From a checkpoint of a small sound classifier: batches of 64.
Rows from block 2 of a small sound classifier, named by matrix and row number. Rows with one number within an expert belong to one neuron, the router's apart. Each number is 128 + 24 x the weight over its row's rms, rounded and kept within 0 to 255. All counts start at 0. Numbers have three digits each.
Before each expert's rows are labels from the 100 clips, of 14976, where the router gives the expert most weight on average: "loudest" is the band of the loudest frequency at the time of the peak; "top examples" is what is common among them. Only what is clearly more common there than usual is listed. The data: single notes of musical instruments (NSynth).
# router: router (model.blocks.2.mlp.router.weight, 16x160), inputs 0-79
# up: expert up (model.blocks.2.mlp.up, 16x80x160), inputs 0-79
# down: expert down (model.blocks.2.mlp.down, 16x160x80, transposed), outputs 0-79

# expert 15
loudest: 500 to 1000 Hz; 250 to 500 Hz
top examples: octave 4; vocal; mallet
router.15:122136149150095132181133120074159159080113130134127176127132151097143168130126083105112152136159129159135140167094157113126112110130098098154112086120092078168161146133114080106130134144132117147132132155137110111115078129146150113159157098
up.0:167111134106091173151120119133126128147143131084096133140149123082129051125150158148172109181116110113092138118124105110114144110158110123160107130119097121114115166091103165106147147160086168101149141092104145120103115117098127113168103138
down.0:148130137094164149121154142161106152158107141085155146131122154133128093172068125129157127118194105070143118076125131122138155097136155104114148113114116131139122117161100121117124105161124138128125158144132092151154097105149151114121119125
up.1:128113150151104131153115147087134170145118098135096165140150159098070141120137108097114126098147169120126136126126135074133107137155117122106054106138113112136104158130108112108117110134140075122197099140120097120159124137148127139125117125
down.1:142124160146102126122105145105095093128155128074137121097141175137131126146109118105148102143115061146127129116147168160160113132153157135141123126077126109091111149121112110158131126121161107123133105148145149150131125132144118135124134120
up.2:117085141135133108150091127116129143128130081133124155159143142133140158172119103105126084134146129118111152134111116156148117133133105129141071133161130137114101153109133099117130108142152103172122106141142119111136135138162134105155155122
down.2:135118121169130126131133143070151128149158129156084120162097143138121112086151077084126126126128159142121160134132143097139081151184103149130109136116102104106073140112130077157139134151103139152087122099133150134103166123114145142119123121
up.3:138159156111132120154110144133133138106150124079094115109122124136126154086129166183139126093114096138143084119157135146134121095117099122129126131139208120135160110130159131126110160106110167122176117122111124092102150162125145092126106106
down.3:157137124101128103126144160151135108119125163134108096150167126191172101097128137123144164104163100130156084140099134161127164130099137109127140172143107137134162083118137166059140109162087166166142179127133094110094111138144142187156121120
up.4:112120140123135116129123120096138155095124123131120137126150170101155174131153088121127094095117138118134123125101141140131119127162118143128110115148083109157108156129105090101122096137140083135100146150148121098153107130131137103170130123
down.4:084120109141128123125139134083115117183156117086130130151115150126117128109109122118131111130123171117109139109133140082143121140172124139166110110091138107090105170116125112192133159080096132151139124117150123137146153151139145125139127143
up.5:143130113088144104109128113092116129138161152129178125098134104146155087116171143154121148153105139129173066083110107135099126136110137159083162146153180161097105135139091125153124091110112126093088121160157134106131166148096126178117115118
down.5:101111119118124145115113110106130116099130130157098114128131135073128129110142169159136133145165095118152178117135161151108162128152125087111151140145143135137104127115137133142129134104109124138158166160120122165094166111130136154123124149
up.6:131128134124108132099126137145110115135108113104156145095163181091094123150129150121115157182160117145118135196149129184134139109096108120117137137129128129124137091114115137111096120104133076127130133145156151132118192104171141125125103136
down.6:110163160167063157150123119116119133134106104163130185100100123081162098128115100123131120152105123145148117124110131154122111177131121123166120090105123130135142115121145128117148146120132109111126120125134101124139155136156131168093107118
up.7:094046161127072116175128151109162143125111152144122156157101132095143186169099110109066165098149142116113097141133123129137088144119104097132099125105127130163120127118148100145141147086166093151143117127120159109095142125174133128132160116
down.7:110163151140081168179122145147148116143115100120136143124153138153155125164087133138119161121082164124122121140094116171129139158128120122133118106110152126099147170150132119158137191127139065115094117122153166111122181099120139123118140132
up.8:114132104132165122186134151095117121130166112110114168141123145117145140149154115139125121117141106108149138105116070087130127119147145157144142142130181134122089154149113144137137162164096116133109128086137185132135151131148169132116113076
down.8:168123132136105105145063143108134141152124144146115122180132122183135154134103131148119144133131162090112124162146137172133126163142075120095132155099112093149152136146105129129122163091055111100115095124123100100114201167116091157133124162
up.9:165093150130144120068136150119100123145106162105189146136080129137135086096142127091144153128173133139099107115116125104126095136142120138090108094127100134146168133157151115140115113140108114121107144099127136142145140113137069062138084154
down.9:138156158123124149118148160152138125146110135123150140096113124136120128167098128152167118124111165123130101134120169113098171120175176133102117130111121126106112205137124139145135121160114138113122067140105112125144127102121123113137121163
up.10:114156155105102118154140158124111147097152131088127188105173154122067095086124155134126123145120123160059112170177161147119132129093138088123172081138167111131146103136115126130112125095180182132124125143130135119107102118143134115135130111
down.10:163186126105097190139124133133139122071096115141151134097131122115127109127140142109095146148117135127115149132141117148098104111077124159156148120143166093141187074109148129094153137136141179104120137129142137118129127135135102149084103128
up.11:125182136133133135087098128154135101124125147091166170100150107117110077085119170145096131195105119145094139119120114111083103087111153126182159132116160120070162101120118146132138149098103143113163135097123112161096131123102132127119144155
down.11:183166118086131145078110112138115120130131131103162130117140150107094130117143119136163140155157124119135151114114129160126107099109135157157143160149117118142119087135101159120177091178109113096090117151079056114161101113135119146120100162
up.12:125151104111153118131143097145155127082143100082113118129155132129135092160119191123114129130127100118135107118127142148092132098106125168136164115127134149142110124125133115131115101086145117087107148150081137136108124122084133151099112110
down.12:114108125100120111121128140139155077141139128116153102104133092115165175102128190137147145109132080116159120119122124190123127105067142106101136168136144166140157092102119142123107123105139116152144143166114095118104114136118102106095112135
up.13:113174184108151113133140114094156115112153082132147192153125123143085142147107129120145132128158162085095130140157132113152125101090109111107124115121141143089119113151103124165106110144102135113095115140121122105146096136129126169117127174
down.13:087149132166105121122106118115117151124122120081140132112122122103119099123102155098110138128113159152113151078141116167139126106156158116142111094144125138135133110102145112235118132143131110134122131114171128119164128150106107142165127158
up.14:143108167129106134148111145109152152104117114128118160119108123108127150131140082132105108115155134121137117149115122102141174138149110131125098107141092085147140170131132094111150090126142119179114148155132119088143066153141132123144139119
down.14:136107130122103116151180140093125130118139112097131166180128142153140123137114161137136082115075159144101101132130132131145126138159153163141122112079138108119127148108114113159163177124149122121166141150146101144143166142114116112112084157

# expert 2
loudest: 1000 to 2000 Hz
top examples: pitch class B; octave 6; pitch class: D#; note: B5
router.2:113130104119147159126166140117145078133128120090128121152106153166103077126153154151130137095103087113095119102072115110152101117116154132125105118160089120100100111164123097104153140121116125167150139103097128123115110097158076106169140108
up.0:121116102172107107160100149150152155116140106071094098104105120165133101134161125148147089131144140133137148112130119095140159128130087128115151117110081152161131111149146117136149097129139097132142137139118150145117115126117139124157135113
down.0:125137094169148114086076149126148135144135157083088121132113126131108121113201120116130128157140082122110113126129100102132114088138178118127113133098127090124116113143182148150119108055139119144100125136137169155132144141151122086142154132
up.1:049105130079117135117125136113103124094127129125140112144162160148138142148118149116159146101151142170134132142094108156142120119116129137175112155150116161106135131110107134121148181161084134108151154119161116116132158121123114138091109164
down.1:101126134123136147132120143115077150140096096122103157129157129086153155127123120149125175124144153167130137154100153169140135141111129120084068112132117127119123171163135099123127147125123167125155122141160140087144134127093116101112111101
up.2:167119104122151105130139153100145137175097103141134099079146111113137107107132111087144114129132121120199169084117171155064137149128089109168121104115126139121124094138146171114080121119099144163132130113124130097131100117130093097150119118
down.2:098071124152139129165166157141132103128182186164151110110156152130127125138140150128106114132121125146124179121119074089154186131119121143109149130153117102104133062146093130094112105144141100120140109142113134142120141120131122091154140132
up.3:109126196126118134137102132105141132147134138139165173120107140124168136125148162107112146132162147138125114145131153128120101109136145142081140111097151111121127104113151147118165204119129107143156069093135127144176148107105151102101158123
down.3:138121144108104137147143131079123152100115125106121110167150090154177119171164095107159187115128144120151118207125174110126155115132135133113109139120137107135076157135129168120125179124072141135139151089111138127110156168141117176121079131
up.4:157152109095162138133156158120133141118112094176161161112110132087085115117137082134116120112134092089108150152143160105160132130169165134115132111156112083159118095153114116094122094122146139132111142146082142105116119156094095132140153099
down.4:110198085140125136171118118105164138152124158135137126114116131136076095132132159100097075125115122120092140118096116157143115106122116158157107134118124119107112115116131174113128102156109115160092132131140153139170082134131140149159155156
up.5:136173147117108149135096122105113112139120125130134134108111170115152132119135117109139180148117175178112109125104152117185131099110100108125134127155102147122101146125139165114090073136106115115100100099099100176133109126155134157104096159
down.5:126139151100153143100118132146126192137098137144148110119113140143122122077146126145156148123090088133129129117171133168133144139151109144098102082130151136134127117082124100117134118107114171153117124092186089146136150179126067152147091113
up.6:111111066147101152113148095119124130112120126085155109130109140170113113086113120169139101172118114138096115093113095144137087083146125149153130134085147074108170109159134150181112157108119111145113106085137107159111149126165152096125110114
down.6:118147083137162110140129132143141124131135133106101106127161130144099147085145126106159177097108143150125135078129128110148171116133104109123109124128098144138114135134154121153081158083116143108107083135131133088103138093115157145137098128
up.7:155127129156095147137145109137104130138116070108093132114106138095152148112061103135109111174138130119104117130134150135138188124125133151142104147128120103100115118115115096147188135143113151128155161121139118118125124151111124094111119150
down.7:154098112086127114115146120114129133138068146151123143120124117106110137133146084162144186136136125121130068143152137143157094132130123138148158104126133119136127127136128101126141107142081121121138134115088122102123119121135082156122154108
up.8:143104129176100170115160112154160131101109152137131102129151136206147113078109134125163105131104150114158122119124141131125137111079130108124135169105167142114128131098099161152148178117128130120141155130121132122088170098175140123124123133
down.8:142147124133139114127146127158105136133153088129133140131114128134156102127110134168146140143091156176143099152156180113125138137134145116104124130160123120148099142129149117129059145099118134154117062170140145094121156123078141097136118133
up.9:098163135118124114127125073123116112106087100164132171165125139067133161159167123094125144081123122125142124168106157134123171113117151150121125131123109149132120145137126113116097109158133116163143142146127148118189118164133123091133150107
down.9:103147127149138162108069135125167130104148117144149145086119179145119152145141154103136117087120149165119182176106141151128131131135150092143115146141109102172105125117085118107177146130139148118133153145146128132163095103139120120178136127
up.10:110095122131163118131160112140135093105147124097123097116174147173147104103130172143162131111130140150138100121140109139143145131120126100160158155086161132100098070110127145149164145112142126098085119089088136146083132138174112121116116168
down.10:129178142113115107152140092144118115101140120113100098149163121126149141111115182113119121133088133146164091099141149124153122125126145098118113085132068120106122110126176113143096190098109121144137093135131124133099111115105158120142130132
up.11:124132034154142117119165130154113109099109097108114162146189162136089109128129135151161125128147111168136096154136136100162150120085129128182148101124146133128102101063101146174126123145113114108131119112134143097122134103127108156103166159
down.11:127161136126140149125144114112093143116122117114119118140168125129141144107108179100089131115107164175096114148131152080115111111146085128121121092128118125100111174135161116163134144124139091107134109144105101096148137117092104101163073117
up.12:135102119135141169101128122106138128144104127125146138083133138097117109105138102180169133181110123131173119108137141138147166116102105196151104134113111179161132130114111151106141178099127146120141122146135120155086142119150092122111145138
down.12:109132148149155133125122178121063161142116105167147132136131100098164153125114107150154168196099106129159114137144138099166134166110121095118132159147144133132127107165116123128080117151154126132152145142096131122155142156121093152106091133
up.13:104093126152138153086156154130129110098133152115149097152179109157105105099154150176163098095127144172169134090124156121123160121087108101132161147104138144123139150150152171156078180125131093114125123124137112173114098125117113147142164079
down.13:132143111132115109120131120113118113135109135147127098114141095144152122150145116121177129168174113134112172117140115157131166150153116123139092112113104122126138091141111126178077144112117100129173080175131131117116129120167122064103134172
up.14:135098175125112101150140184138106087170139082139083109153130111138106129152128115146144084179145139121130133140123132127156130130143146115175153122102140136134134113140116196162170142098112115152137124122131081104128185101115141179094151104
down.14:160159154081087139134158126121138092191140141141136114157130145116116158164114134117133108145101132111153122139135142133091093100146136139092159077154160119156111204114167120132127161133182121138104097146094124150117132083090189169125087132

# expert 6
loudest: 2000 to 4000 Hz
top examples: pitch class D; octave 7; guitar; note: D7
router.6:117132090141137150149125118115149143145142131115145107169078109154122119132168085139095142088119132107126137168091119088129094127120092094101067138099137088140126164139159134120151164136129117133117162104097134149160124152148142103164093079
up.0:115114125124155114105128111145123114084142176137059132134136142160118118107118134164155104128086129100109141118142090149097145097111143164142138127154157159059151159098120171134149151143095151130099118143161117129131136176112109159131171137
down.0:120142139170136136119121115184095128150120119129124132111138115139111118085159104148143143158200151129177150142118089176138127121125121143112144140102110099122131053128144143092161123176097118126134177127109124130131102120128111174133123168
up.1:127126144194125175116139139143159132139116152165106136185196160103145128140161138084152113138116110148168140110105088142087133096110113158158133139121140126085155137082130105095108116129195104122104162128121125107099145132133170121084145150
down.1:181105121148141159143113076115091186115109141127073114102127142109122138123147094162142128094124127140109139137109099121175149129099118114087095138175121134085129111127122129156126096142141112128127148150178066113162105134126163129124134141
up.2:139159102099138128103162129106109131155085115126140215096070119124123124122109112098137129117128116144117142127106162115091099121133174098097147139114133088148161125155123115092149122112107112097120127088125147135100134100084098108167118084
down.2:131165147108129110155116142134128131155078109148128158127149091106138159122108121138102125088105129105139094109160178131158170159102136130150172128169156145148168139139119156114099111110137112154116115124072099135126112116115097159109121095
up.3:117132106154099072154115098165124143118169170143114122128151132117162140098119109153133089138121134159077095125177125110107170130145099104110092104143178124103140117082162136173122183144119091123105129100146101090122142133099153140115119109
down.3:102121093123162158123120140114187118123117166111144119093115126157135135148129118158144081139143129150103106129107141153095107123128165166172146123112068091151119106141139142115132137165132140138115163136102158109101133133114136129141137086
up.4:116132136156081117152126142111138121130118121126141133110101110203141139073122165078114145119138120130125107122165153133143116128149116131092136141149148130157197154165192104100141186129098101075101111130127171109113125128105098108121167118
down.4:082155124147142117111102141110184108154117103119145117140149136139187141121138107141127128057122147144136076108142123099108114132127161126151166108105152115134097120116105120153150152144095149088131122096137134192124106168114151125078135096
up.5:139160161099168119116117149102114138080134088126087102143133173170106119166147120151151170105107144103149128162125146151114159120082140097119127122117137171109093103135112135163132162133116160111104134094129148147162086110185088143094101142
down.5:121122134134130129135130151145153091110123149153199117113135131118130117134113100119125108097144114133127157095077118135111089144115123139147094160144120107110125073132116111102165107154138108096154129109158137179174137095145093145110157128
up.6:121169122123173111091068143138119117080148126148149141090168097120098144148125175130162113141117122100169148117146156114128127142120123160137156110155109167105142152094123145131150122100133144070131112145124114146118130147138126125108149161
down.6:127110121169149122134106132104116131126126129107123137128114166163084153134152091119096132138149137184127114128113130118161107136110116127158098119103156099141099084116148155150122139130152055101146124140131161144125114157124128146081111120
up.7:108096102090130109110169079162100100163139128107126156122089149121114119114139120103091132124112086095115106136124133140091129109180165163130169115109126149141148160182103104135127114128138115164128099139138138129107153102119144137134139124
down.7:090135115118158114121109120068146117137142125138148152138129117123103127119151117173126076176101110088129123110148092069127127107091123133159131141128146133136136173099127110114136103148140129124098142101084152120095138108112112135118149134
up.8:137124162125141175103136112152103128108166144140138133100180146137176110129149112171085129109130137105111125104153111145153173148076137119188155110132155152104101097079119158129153135150116161126109122178123122133107136125121113171161106131
down.8:078124103139133134141108153123100146119144141108138128111140129139117110133147138100148139163198146153154164128083069146142160083115126123118117142142147152142116114102135111140144150122116129146124164159144127122109070137120106126101149158
up.9:131125153129140104132133103120147115137140127089082152169160150126104140134160149136132090092086138132136134120144172119139146134129134066133138087141170133095085162119158097155058134108156126157134116114163105122133138164110147125128138091
down.9:165089134143097133154070105150119120126093139136150138115144136114140135101101126144111086097152157097084147083130153143158137142103150156128132131104103077097115122132113142139148108149101112137120120130121105123132122116129150128179140114
up.10:103147138128065120153128112108126091125099141175137105101129120158139145165178134099107110144140156145123164137116093166116138123097145137126130142163154111118132094138095095105139171132118135126104165126106159126088159083181124134106126155
down.10:150176116144120123152127123130139173153127142153084129122115174139112100081140075170135166155133139111118100163146090102119118088118144116129093090142179131147120136127153129124103172119134112144141140102173126118129082120123128140110107111
up.11:108109104130119169113117072111109093108124143135115156096144147137126089119083185160157101123144152108092126123140143180132161115093148153113184132155149164128094135129135120139121089144133150107122145125131115159144139137139116142110170108
down.11:137092124136135150112118108128043102141144105122146093114125126130137087097120113100136118181149127129155153114125106112105102107158148163160102124130107136116127143118119167112124141166134094150139104142131123126160098130134127114124113172
up.12:139100151124157136112136112121090159114127091161106144122119165137135148172112160130106132143130135132150146127084091169142107172111119125139137144138110131121138116118134078093137096143170140132160173145120141129093112083166089148150132167
down.12:127106132202124118128082120106131125157144134152108081103071139142103122137125095117120138125098157143124124124154081118111160142143140093152112109108168147129119154145102149144106154121141103122054087114120134105147117153141132080140152074
up.13:144121144161142103150143178143150132136113178137120105114107115156109091116150131129124134157125127145098111138141141095165131159118143071171106133121141093151157151149178113141130180107117102126153129156147146090082152151099120136145160096
down.13:177134116123107115104126132123134116142096082125077154138138093127150129170130195148155109069150116128149105110137156132111130145140135145149178116131142106136103107165151126126127104135144161149122099122128145187103143159150126129104167091
up.14:108145070138108105100110080158108109084145130097190131141125129118173089079103148142081097146126119156075133140143115117155120161109092124112120120138121162135128111076155132147164127123161154132126149137159140142109112170119139132120144149
down.14:138140117152135096138095112133092149102161093097115138157082140130100106107127122149131095142066123093119155146102135129116126145150128136107135123091164091144107113104096135152120122121109188129132109110150144137109088175129132104090148158

# expert 1
loudest: 500 to 1000 Hz
top examples: source: electronic; pitch class C; organ; note: C5
router.1:097158176098138138135121134103145118129157162128115115100119181145112105140130128139105122130119124095108117154089128096130145114097162124098138109144172118093136120147119109082146118136124133126103105097106163160149115123100121106140131126
up.0:078170168145099092153133143130145143142156100105156119106133140115125077144120156124116148096122133137113100155109122096130125066104126079116131121126148144145134093176129114142111134124144126128108112122082152173119147115111138133101103138
down.0:111121141129111125108148098166100155128113178172120117097145114109131161115109142103099140155144165186146135113089090135120130140163125097091109119137087122111107074135186134159124188106135151116139134149184128166114120136168151139164114162
up.1:078147145124128133168142131102120113119117078117128173166145129125108138151164166097117140119155144149111100131083143131155117119130152118106141100096129168148153134156108120148159115088112125118171108084122129141168119097137133102156127103
down.1:057096139118130125146127130113124145107121147139101159145100120110123187130138150161148148111131155117175155164154112127125095135185078116122084103108147143106118135164129099153134169101135094116132135103123123141101112145183118094133108098
up.2:117081153138109110127109128157133119137105137141150106101139148104126115103154138156131129127121159136086130120131098119101146107103101132100132161141162064080126150143143150121090165134136099130162126130113114155155143124083129110171140158
down.2:133085137168137148125094093155100156107152138141138124130113138153187146123162150094138127134165159142120131125136144158125143145137130142142103142141065109153140140139153156143078174154115108148124126105115159098158122115103135109098171140
up.3:125111120090155116131121169141138120099122143107149141097130091102141108169125143163109099167109118093138134127163104110148123161164106136125101162103136137132138134114137133142161093122167103119136140107149130066114124124143128119092125142
down.3:099116138165122130137097135100148074168158149129137150139131136121109126178101085126174149108133124153114143166107105169129149147111161103128144125141128076129098128140095117088167150129120152130158121134114132122119157124138124130101144084
up.4:121113133135130153115143123085145136170131154148126115122102141104121104125153083156142113176104137091119109110151160144150102177139131106144101114105129155128143097131138132116146119096129131141105165132148077085098189146178105111080126140
down.4:183151104148185121106129167145155088121143128127147175143146119128101133157096142133117103115096091150111118132097119145126147137109154117143145152132108152122117108174140131162161106135132134146100166121115120137144143142145134136077146114
up.5:080066140098152124126118125142134155147126145128132129145148152083143117126148159158127145094105140155112132149112143099137147108098117153135145148142155098084118143125125134087138160116116088135145111156109138167147122115110147129162100164
down.5:121122142138123157141154101144106175108116143173126111135118147140154128139112154125125129136184192174135141130107101150129156130122085097099072152148101115139114113092130181146095158124106131128141128121148161099173110081122111097108160129
up.6:120123123157149137160136101155117138141128111077155183122120077159149205123136179098165107122149125100168091096136150119142078126140111104135111138123170073134140123121149164171136141161101134135102101150127067074124122135124113107118167130
down.6:170097133125160084131104114077138139130139095134141097150109148069149149130130123167132092105124154123170157111132080127140114154131090158160107112103145138116137147148115112099164099144157134123136117123151095165119142146164147113165107138
up.7:076109130106154125137106188100104113133191109138128133119068146136129104142140136122164169114167133119085121120108112127125092130148144124092103147129130150103114130099111089143127139131125109149136102118134118083123149136148129155112115126
down.7:100121140111093163143133129143158149098126155135127097152203155121136131145133104128134178129154141121155129132134122138159101105105096085125120094106150114124137066122128149095165167141133125079145165132128140119145183134132110120098147111
up.8:106113133130107151128091122175148183141142134108136103118110136101142084094130135153128132088104129134116079125140121134124153118109105146120148144143144089104147129143115151134088137127117101121092116127116135175113135107080165104163118150
down.8:127111138086151141100152127161106127122137176164172116091147143125163134148139143152132150153125173153138141111120147149126113133127102085118116146160124133157147121104156187125118188129093125137139119133141145118116097105116165147097159198
up.9:164159171118123124140110100137131113154097122123138142161132157084124134134137146117105133103105126147152105187110212141111152121112171121104157092140151167139119124168144096109118092124179137131175122113134123146137121091122137122131128116
down.9:108165126137123128159137149099130109096096101113132115118111117138140157142107175043128137083138122154116116168097129142114174126149149093181159088111163147113124185144134075177131136119153129113128135120147125127106075153174124096164085141
up.10:083137163086133121107122139154159109129126157130131136089151154119127114097130137157124142105073123126109095140128118131124141087108145137156141163169179115097152137113116142085086165152130137135119136107101153152141118134083111125136122144
down.10:105128156127122115119158115128138143108090166168141146095158163134159148154141165121099162145139167155125138123108142185140146135131137086089112148157150123179121105142140167141092130135122128156186171100093195149062128130133134130132117170
up.11:061119131140089109104124132167112101139122138119132154125109152107113113065149132126117129151103140107107125136117098125104127139110109102124131152135135102102150135153151141121122179110129109145170112079093177205114146121108118132137105139
down.11:142149130159123112101157114171130109119128166155112118091155144167159143153127121103111121142153126165149134137126097112168142123110114124114111141126096105128166113115161173128097152131142152189130136137095180140105139136139140143109165140
up.12:123146127136104109125132120141159117142119125115086166096161152123135126115152138131111137116099103126180100169104165080134148095090163169129194128149116170122144115142087129083088106135146154128120133163123101107125088111101146134144144144
down.12:105142119125128117142154183135072072104115106161126140157123147150109137130106147094110116143106116152139115153107132145120149113128158135134129116176149145179099131139141113115128122079087081150128140119146165147081129123180133142170110117
up.13:139108125105118110106089136127147108137142145143149112128134107114094138116086147133138135103152160128110153101129103144120109127197168126151123116111125122141131085124147148178145149193082132118130126142158089092110166151122142084107161130
down.13:100116139147127128132142162128110125150159118123150115145139071124159117125110121131098141141112106106154092110150122116136105132121069142114104110135148100109100160126135136146172113172144138115134108131108089159144113166149109163186123077
up.14:135101169130098111138139162111104141152108141155132101103091159110115107086165125087131120139141154112091106112157151124116129139134151141141088157139062091103102151103173145120088143129122110115140096170126095052099154120118148122174151169
down.14:133091107149131135168080126137173108130101150131174143155074173137121141094137087127120116108112147157137148155160132136118149143140104101141087116107114129120085137137144173122127093143111170071108151111108142115166107085109139125127131114

# expert 0
loudest: 4000 to 8000 Hz
top examples: pitch class C; mallet; octave 8; note: C8
router.0:091087177107097092132109128111114131157120154103131177131115089144073095159122121147101174105147128127076116155125105115142110123146153129102125125097130130122108153136150119117155111137122127146133108083106140094139092102142135122105149118
up.0:129103146192144176080137135143096161162162134088133073132114132114179146136148046136155091142111122133112172140158118127127082093188167111118142125154130110112148130147120077116131187118097129124116112115101147116125117128176123110129093135
down.0:146121113131148131144160073127159142131159133125147081138126134148122114143101120146148087126120098101131178135110089110066103105112119130128156155111173125156102128145176119114192131120095091167115157118147102129154126130156120096099089096
up.1:107107145124099137154095154166107118143151111096102167132167122101093145131153133118112134145141162143113107130130154084126154147132158105086128101113114133132161093102114150112138115132152119116164196123122157101109153089152128113142144152
down.1:130123097171104091110127146109107114147119107136137194105102103097110114117103078154103137120117133139157177111175161145150088170114110118108133104099126133156119162160154155105141137125137129161159128136142130130140135140099124137074148128
up.2:131147126095079110154105107138123084110119147108114188115121116105091161164086167130133159080159158118099077147095150114161148126103151090108145104144142148129136129124121129097110120121143129161124151116094159144148127118126165155178127156
down.2:091106116162122082121127155113091143142082092146138150105097103097096127090084140152110131092107136104139103162138158163113118133145166096092150115149129148086129178146162115121144135126111128157126085121154122128121109082101104170093099165
up.3:120148157127135104168117129100112125097116099167118161126102175090158159162084110102114099142093097135133125134120094122151158121138159141098105133161118113102150111169106111090116126117130106197112083108097133154131115121136116116134116132
down.3:128160099165151124140150109134136165127165132140144156094118098155099150124123153144124164101105102156145153115129110119079130120144112081145131133121099132105096115148133154168108142107185095129131075152165130118089143099148141133134142158
up.4:091130101132083123068136105148105123168145102122119101122137134125134129133126140099125106150150143120132147114152138125096125098137149118141165100139152183110097107121076147125167161155099101119104107123130071088106134124096123117109101127
down.4:107100128119146100120120190096197111146097111130134069143125121138136145167133105132143077119089078119121105144087139086132132121154167165145130117158144129117113124132103134117166117161074159135080150128127114114125134111113101113142135144
up.5:165111116147158132126099161176151133154136126120087134132147123088151132089131135153127099119127143120127146129125147124091112105120151159140146114142144116167117140082168132141151091146152141111100130150112118115092111104124143148094161144
down.5:136134132097141142088082130105111115121140131121140127142179171168090114125129138127131127128133097141135184109092117116091164154111146153162168100140102113092128150140137144122118145160139134141123118141145141132109134161133159128164098119
up.6:151140108116119113128129089119141120134108132132118134168149107109121125110116159135096128113094136109183130160124122130132148102120103127089130152150137105113164104109160127156084121139120120125111134130156120099158103131120120120123190124
down.6:162157106193165128126130111115087149129101178115149146082146163127137104148141106130102166145155147147122136117112110140110152117094153128123117136121123116175102035119100125141121149150152116088137099146159143147110156145098143119116140160
up.7:096153147129126081134155123146140098124136111096113177148128114158083138175130163105145140125178134121117094106113139111140124130107148096097165157114156157148135130156115163136108123113132149149138154131119139110106114139128112128095113137
down.7:135132119176121100106118129144114131166116097167156198131120099116093090123082127123108144078137146104141100166151146114132118155144115117116150139113095104120124206128165138134116099113108127149180114096166111133128099130125135135097111139
up.8:121161142126099122118149136111092131174119098117160138157113127102107107117131116152124108123126172114115163155111100109134129146123161094091128103152125118095142110104144145117099138120143133107131129158127157117101137082147172101141144184
down.8:149166090112143090124117159136142131176126162107167115137114170126126113080182097126141095151160156155095158083140125148132101157118114102153110128125149110137106095170133160153102130120127140142141118110109154140162161137140085128128193084
up.9:116164155108129161099139097124126123163120130124116092106134099114124138084144118129096101138100132085120136131109089112121119123144144174137161149139117177130144102158110123120127095133120154135113144122107103168134098103127115099097169118
down.9:153165120150132152150132124150137104123124116079143094120097143129122107140112122121138128115139096181088123122120068127117119131130128136172131134145160137116089115153087124125150101139128141099149147139127147170116136168141134126125127145
up.10:095102126134131117148122139123094117107131129110101173158173090128107147151118139127153143117123152129114119104113158144142160145127177088101093092123160120074155094092138142111089145138146109139134152134127175094113128113168146117124167184
down.10:146122092162126085098101142082129135152096103149135156119103113112114145132135100142109126134129125117153161168154140102108120138134179078118117092138149110126116143148156140142125107118160108147128138137182149116112083133121110129115126144
up.11:098134146152131148148118101124092116122162078151123081097150152161142146087119125126159137141115116158148131134112142101098114147143148142149128120129113146142146102102133117163113137154122096147150079151156146095125151131164164142081109196
down.11:147101116111148111128128165181184122166131121119117112162154137119099182106092139102131138153112088166182114147137129129111132113149141136125119144125154110105177126136124115145114107136125127120128192091091167153165159109124090104095162126
up.12:117119108141174075103100053095144138128131146123067150132133117113119082133136136125161140157129091160143147162112133125114147128140134124167116113157139119132125129124101119121134148152136107185107091122129127112155129099107120150133127127
down.12:139128093138144106133101165161153150146155130102111124105105134088147152119119152128136084152130121107115101150081121093128174112122147131142158167150107122149099123108139131093144117125126127120144159170102086144109101087131145152111103117
up.13:157133087123166131089122129103116106104104133132133141143091146109126126182091113136095143113133095117116158150106106151116115130167075140124143125146083133116125091166204144099109101106154173154120138158168126125160152149135093153175130123
down.13:061156100096130152132104112082118151098077172108147158111154068132119124161133157065133132127144132142155122090116076167155147147102101156140083118138132161146135113117118118104125159133150078147153061097132118103116136146139123130160106139
up.14:130158087123140145170094123090153101163121093126149161114100184121116113116114145080114143167151106085115155084111097156084129144170119146128094131138079125135144118145107135141112123087173110139144077147139162117128107148134128091102120131
down.14:148133123109149123102099130132122142135187143088157105135150115100120105121123120105147076107120113151109125086088166091127168160106111096154119126108104086148134071096123148133107136126132169124176128158118178148133127191117123165129136179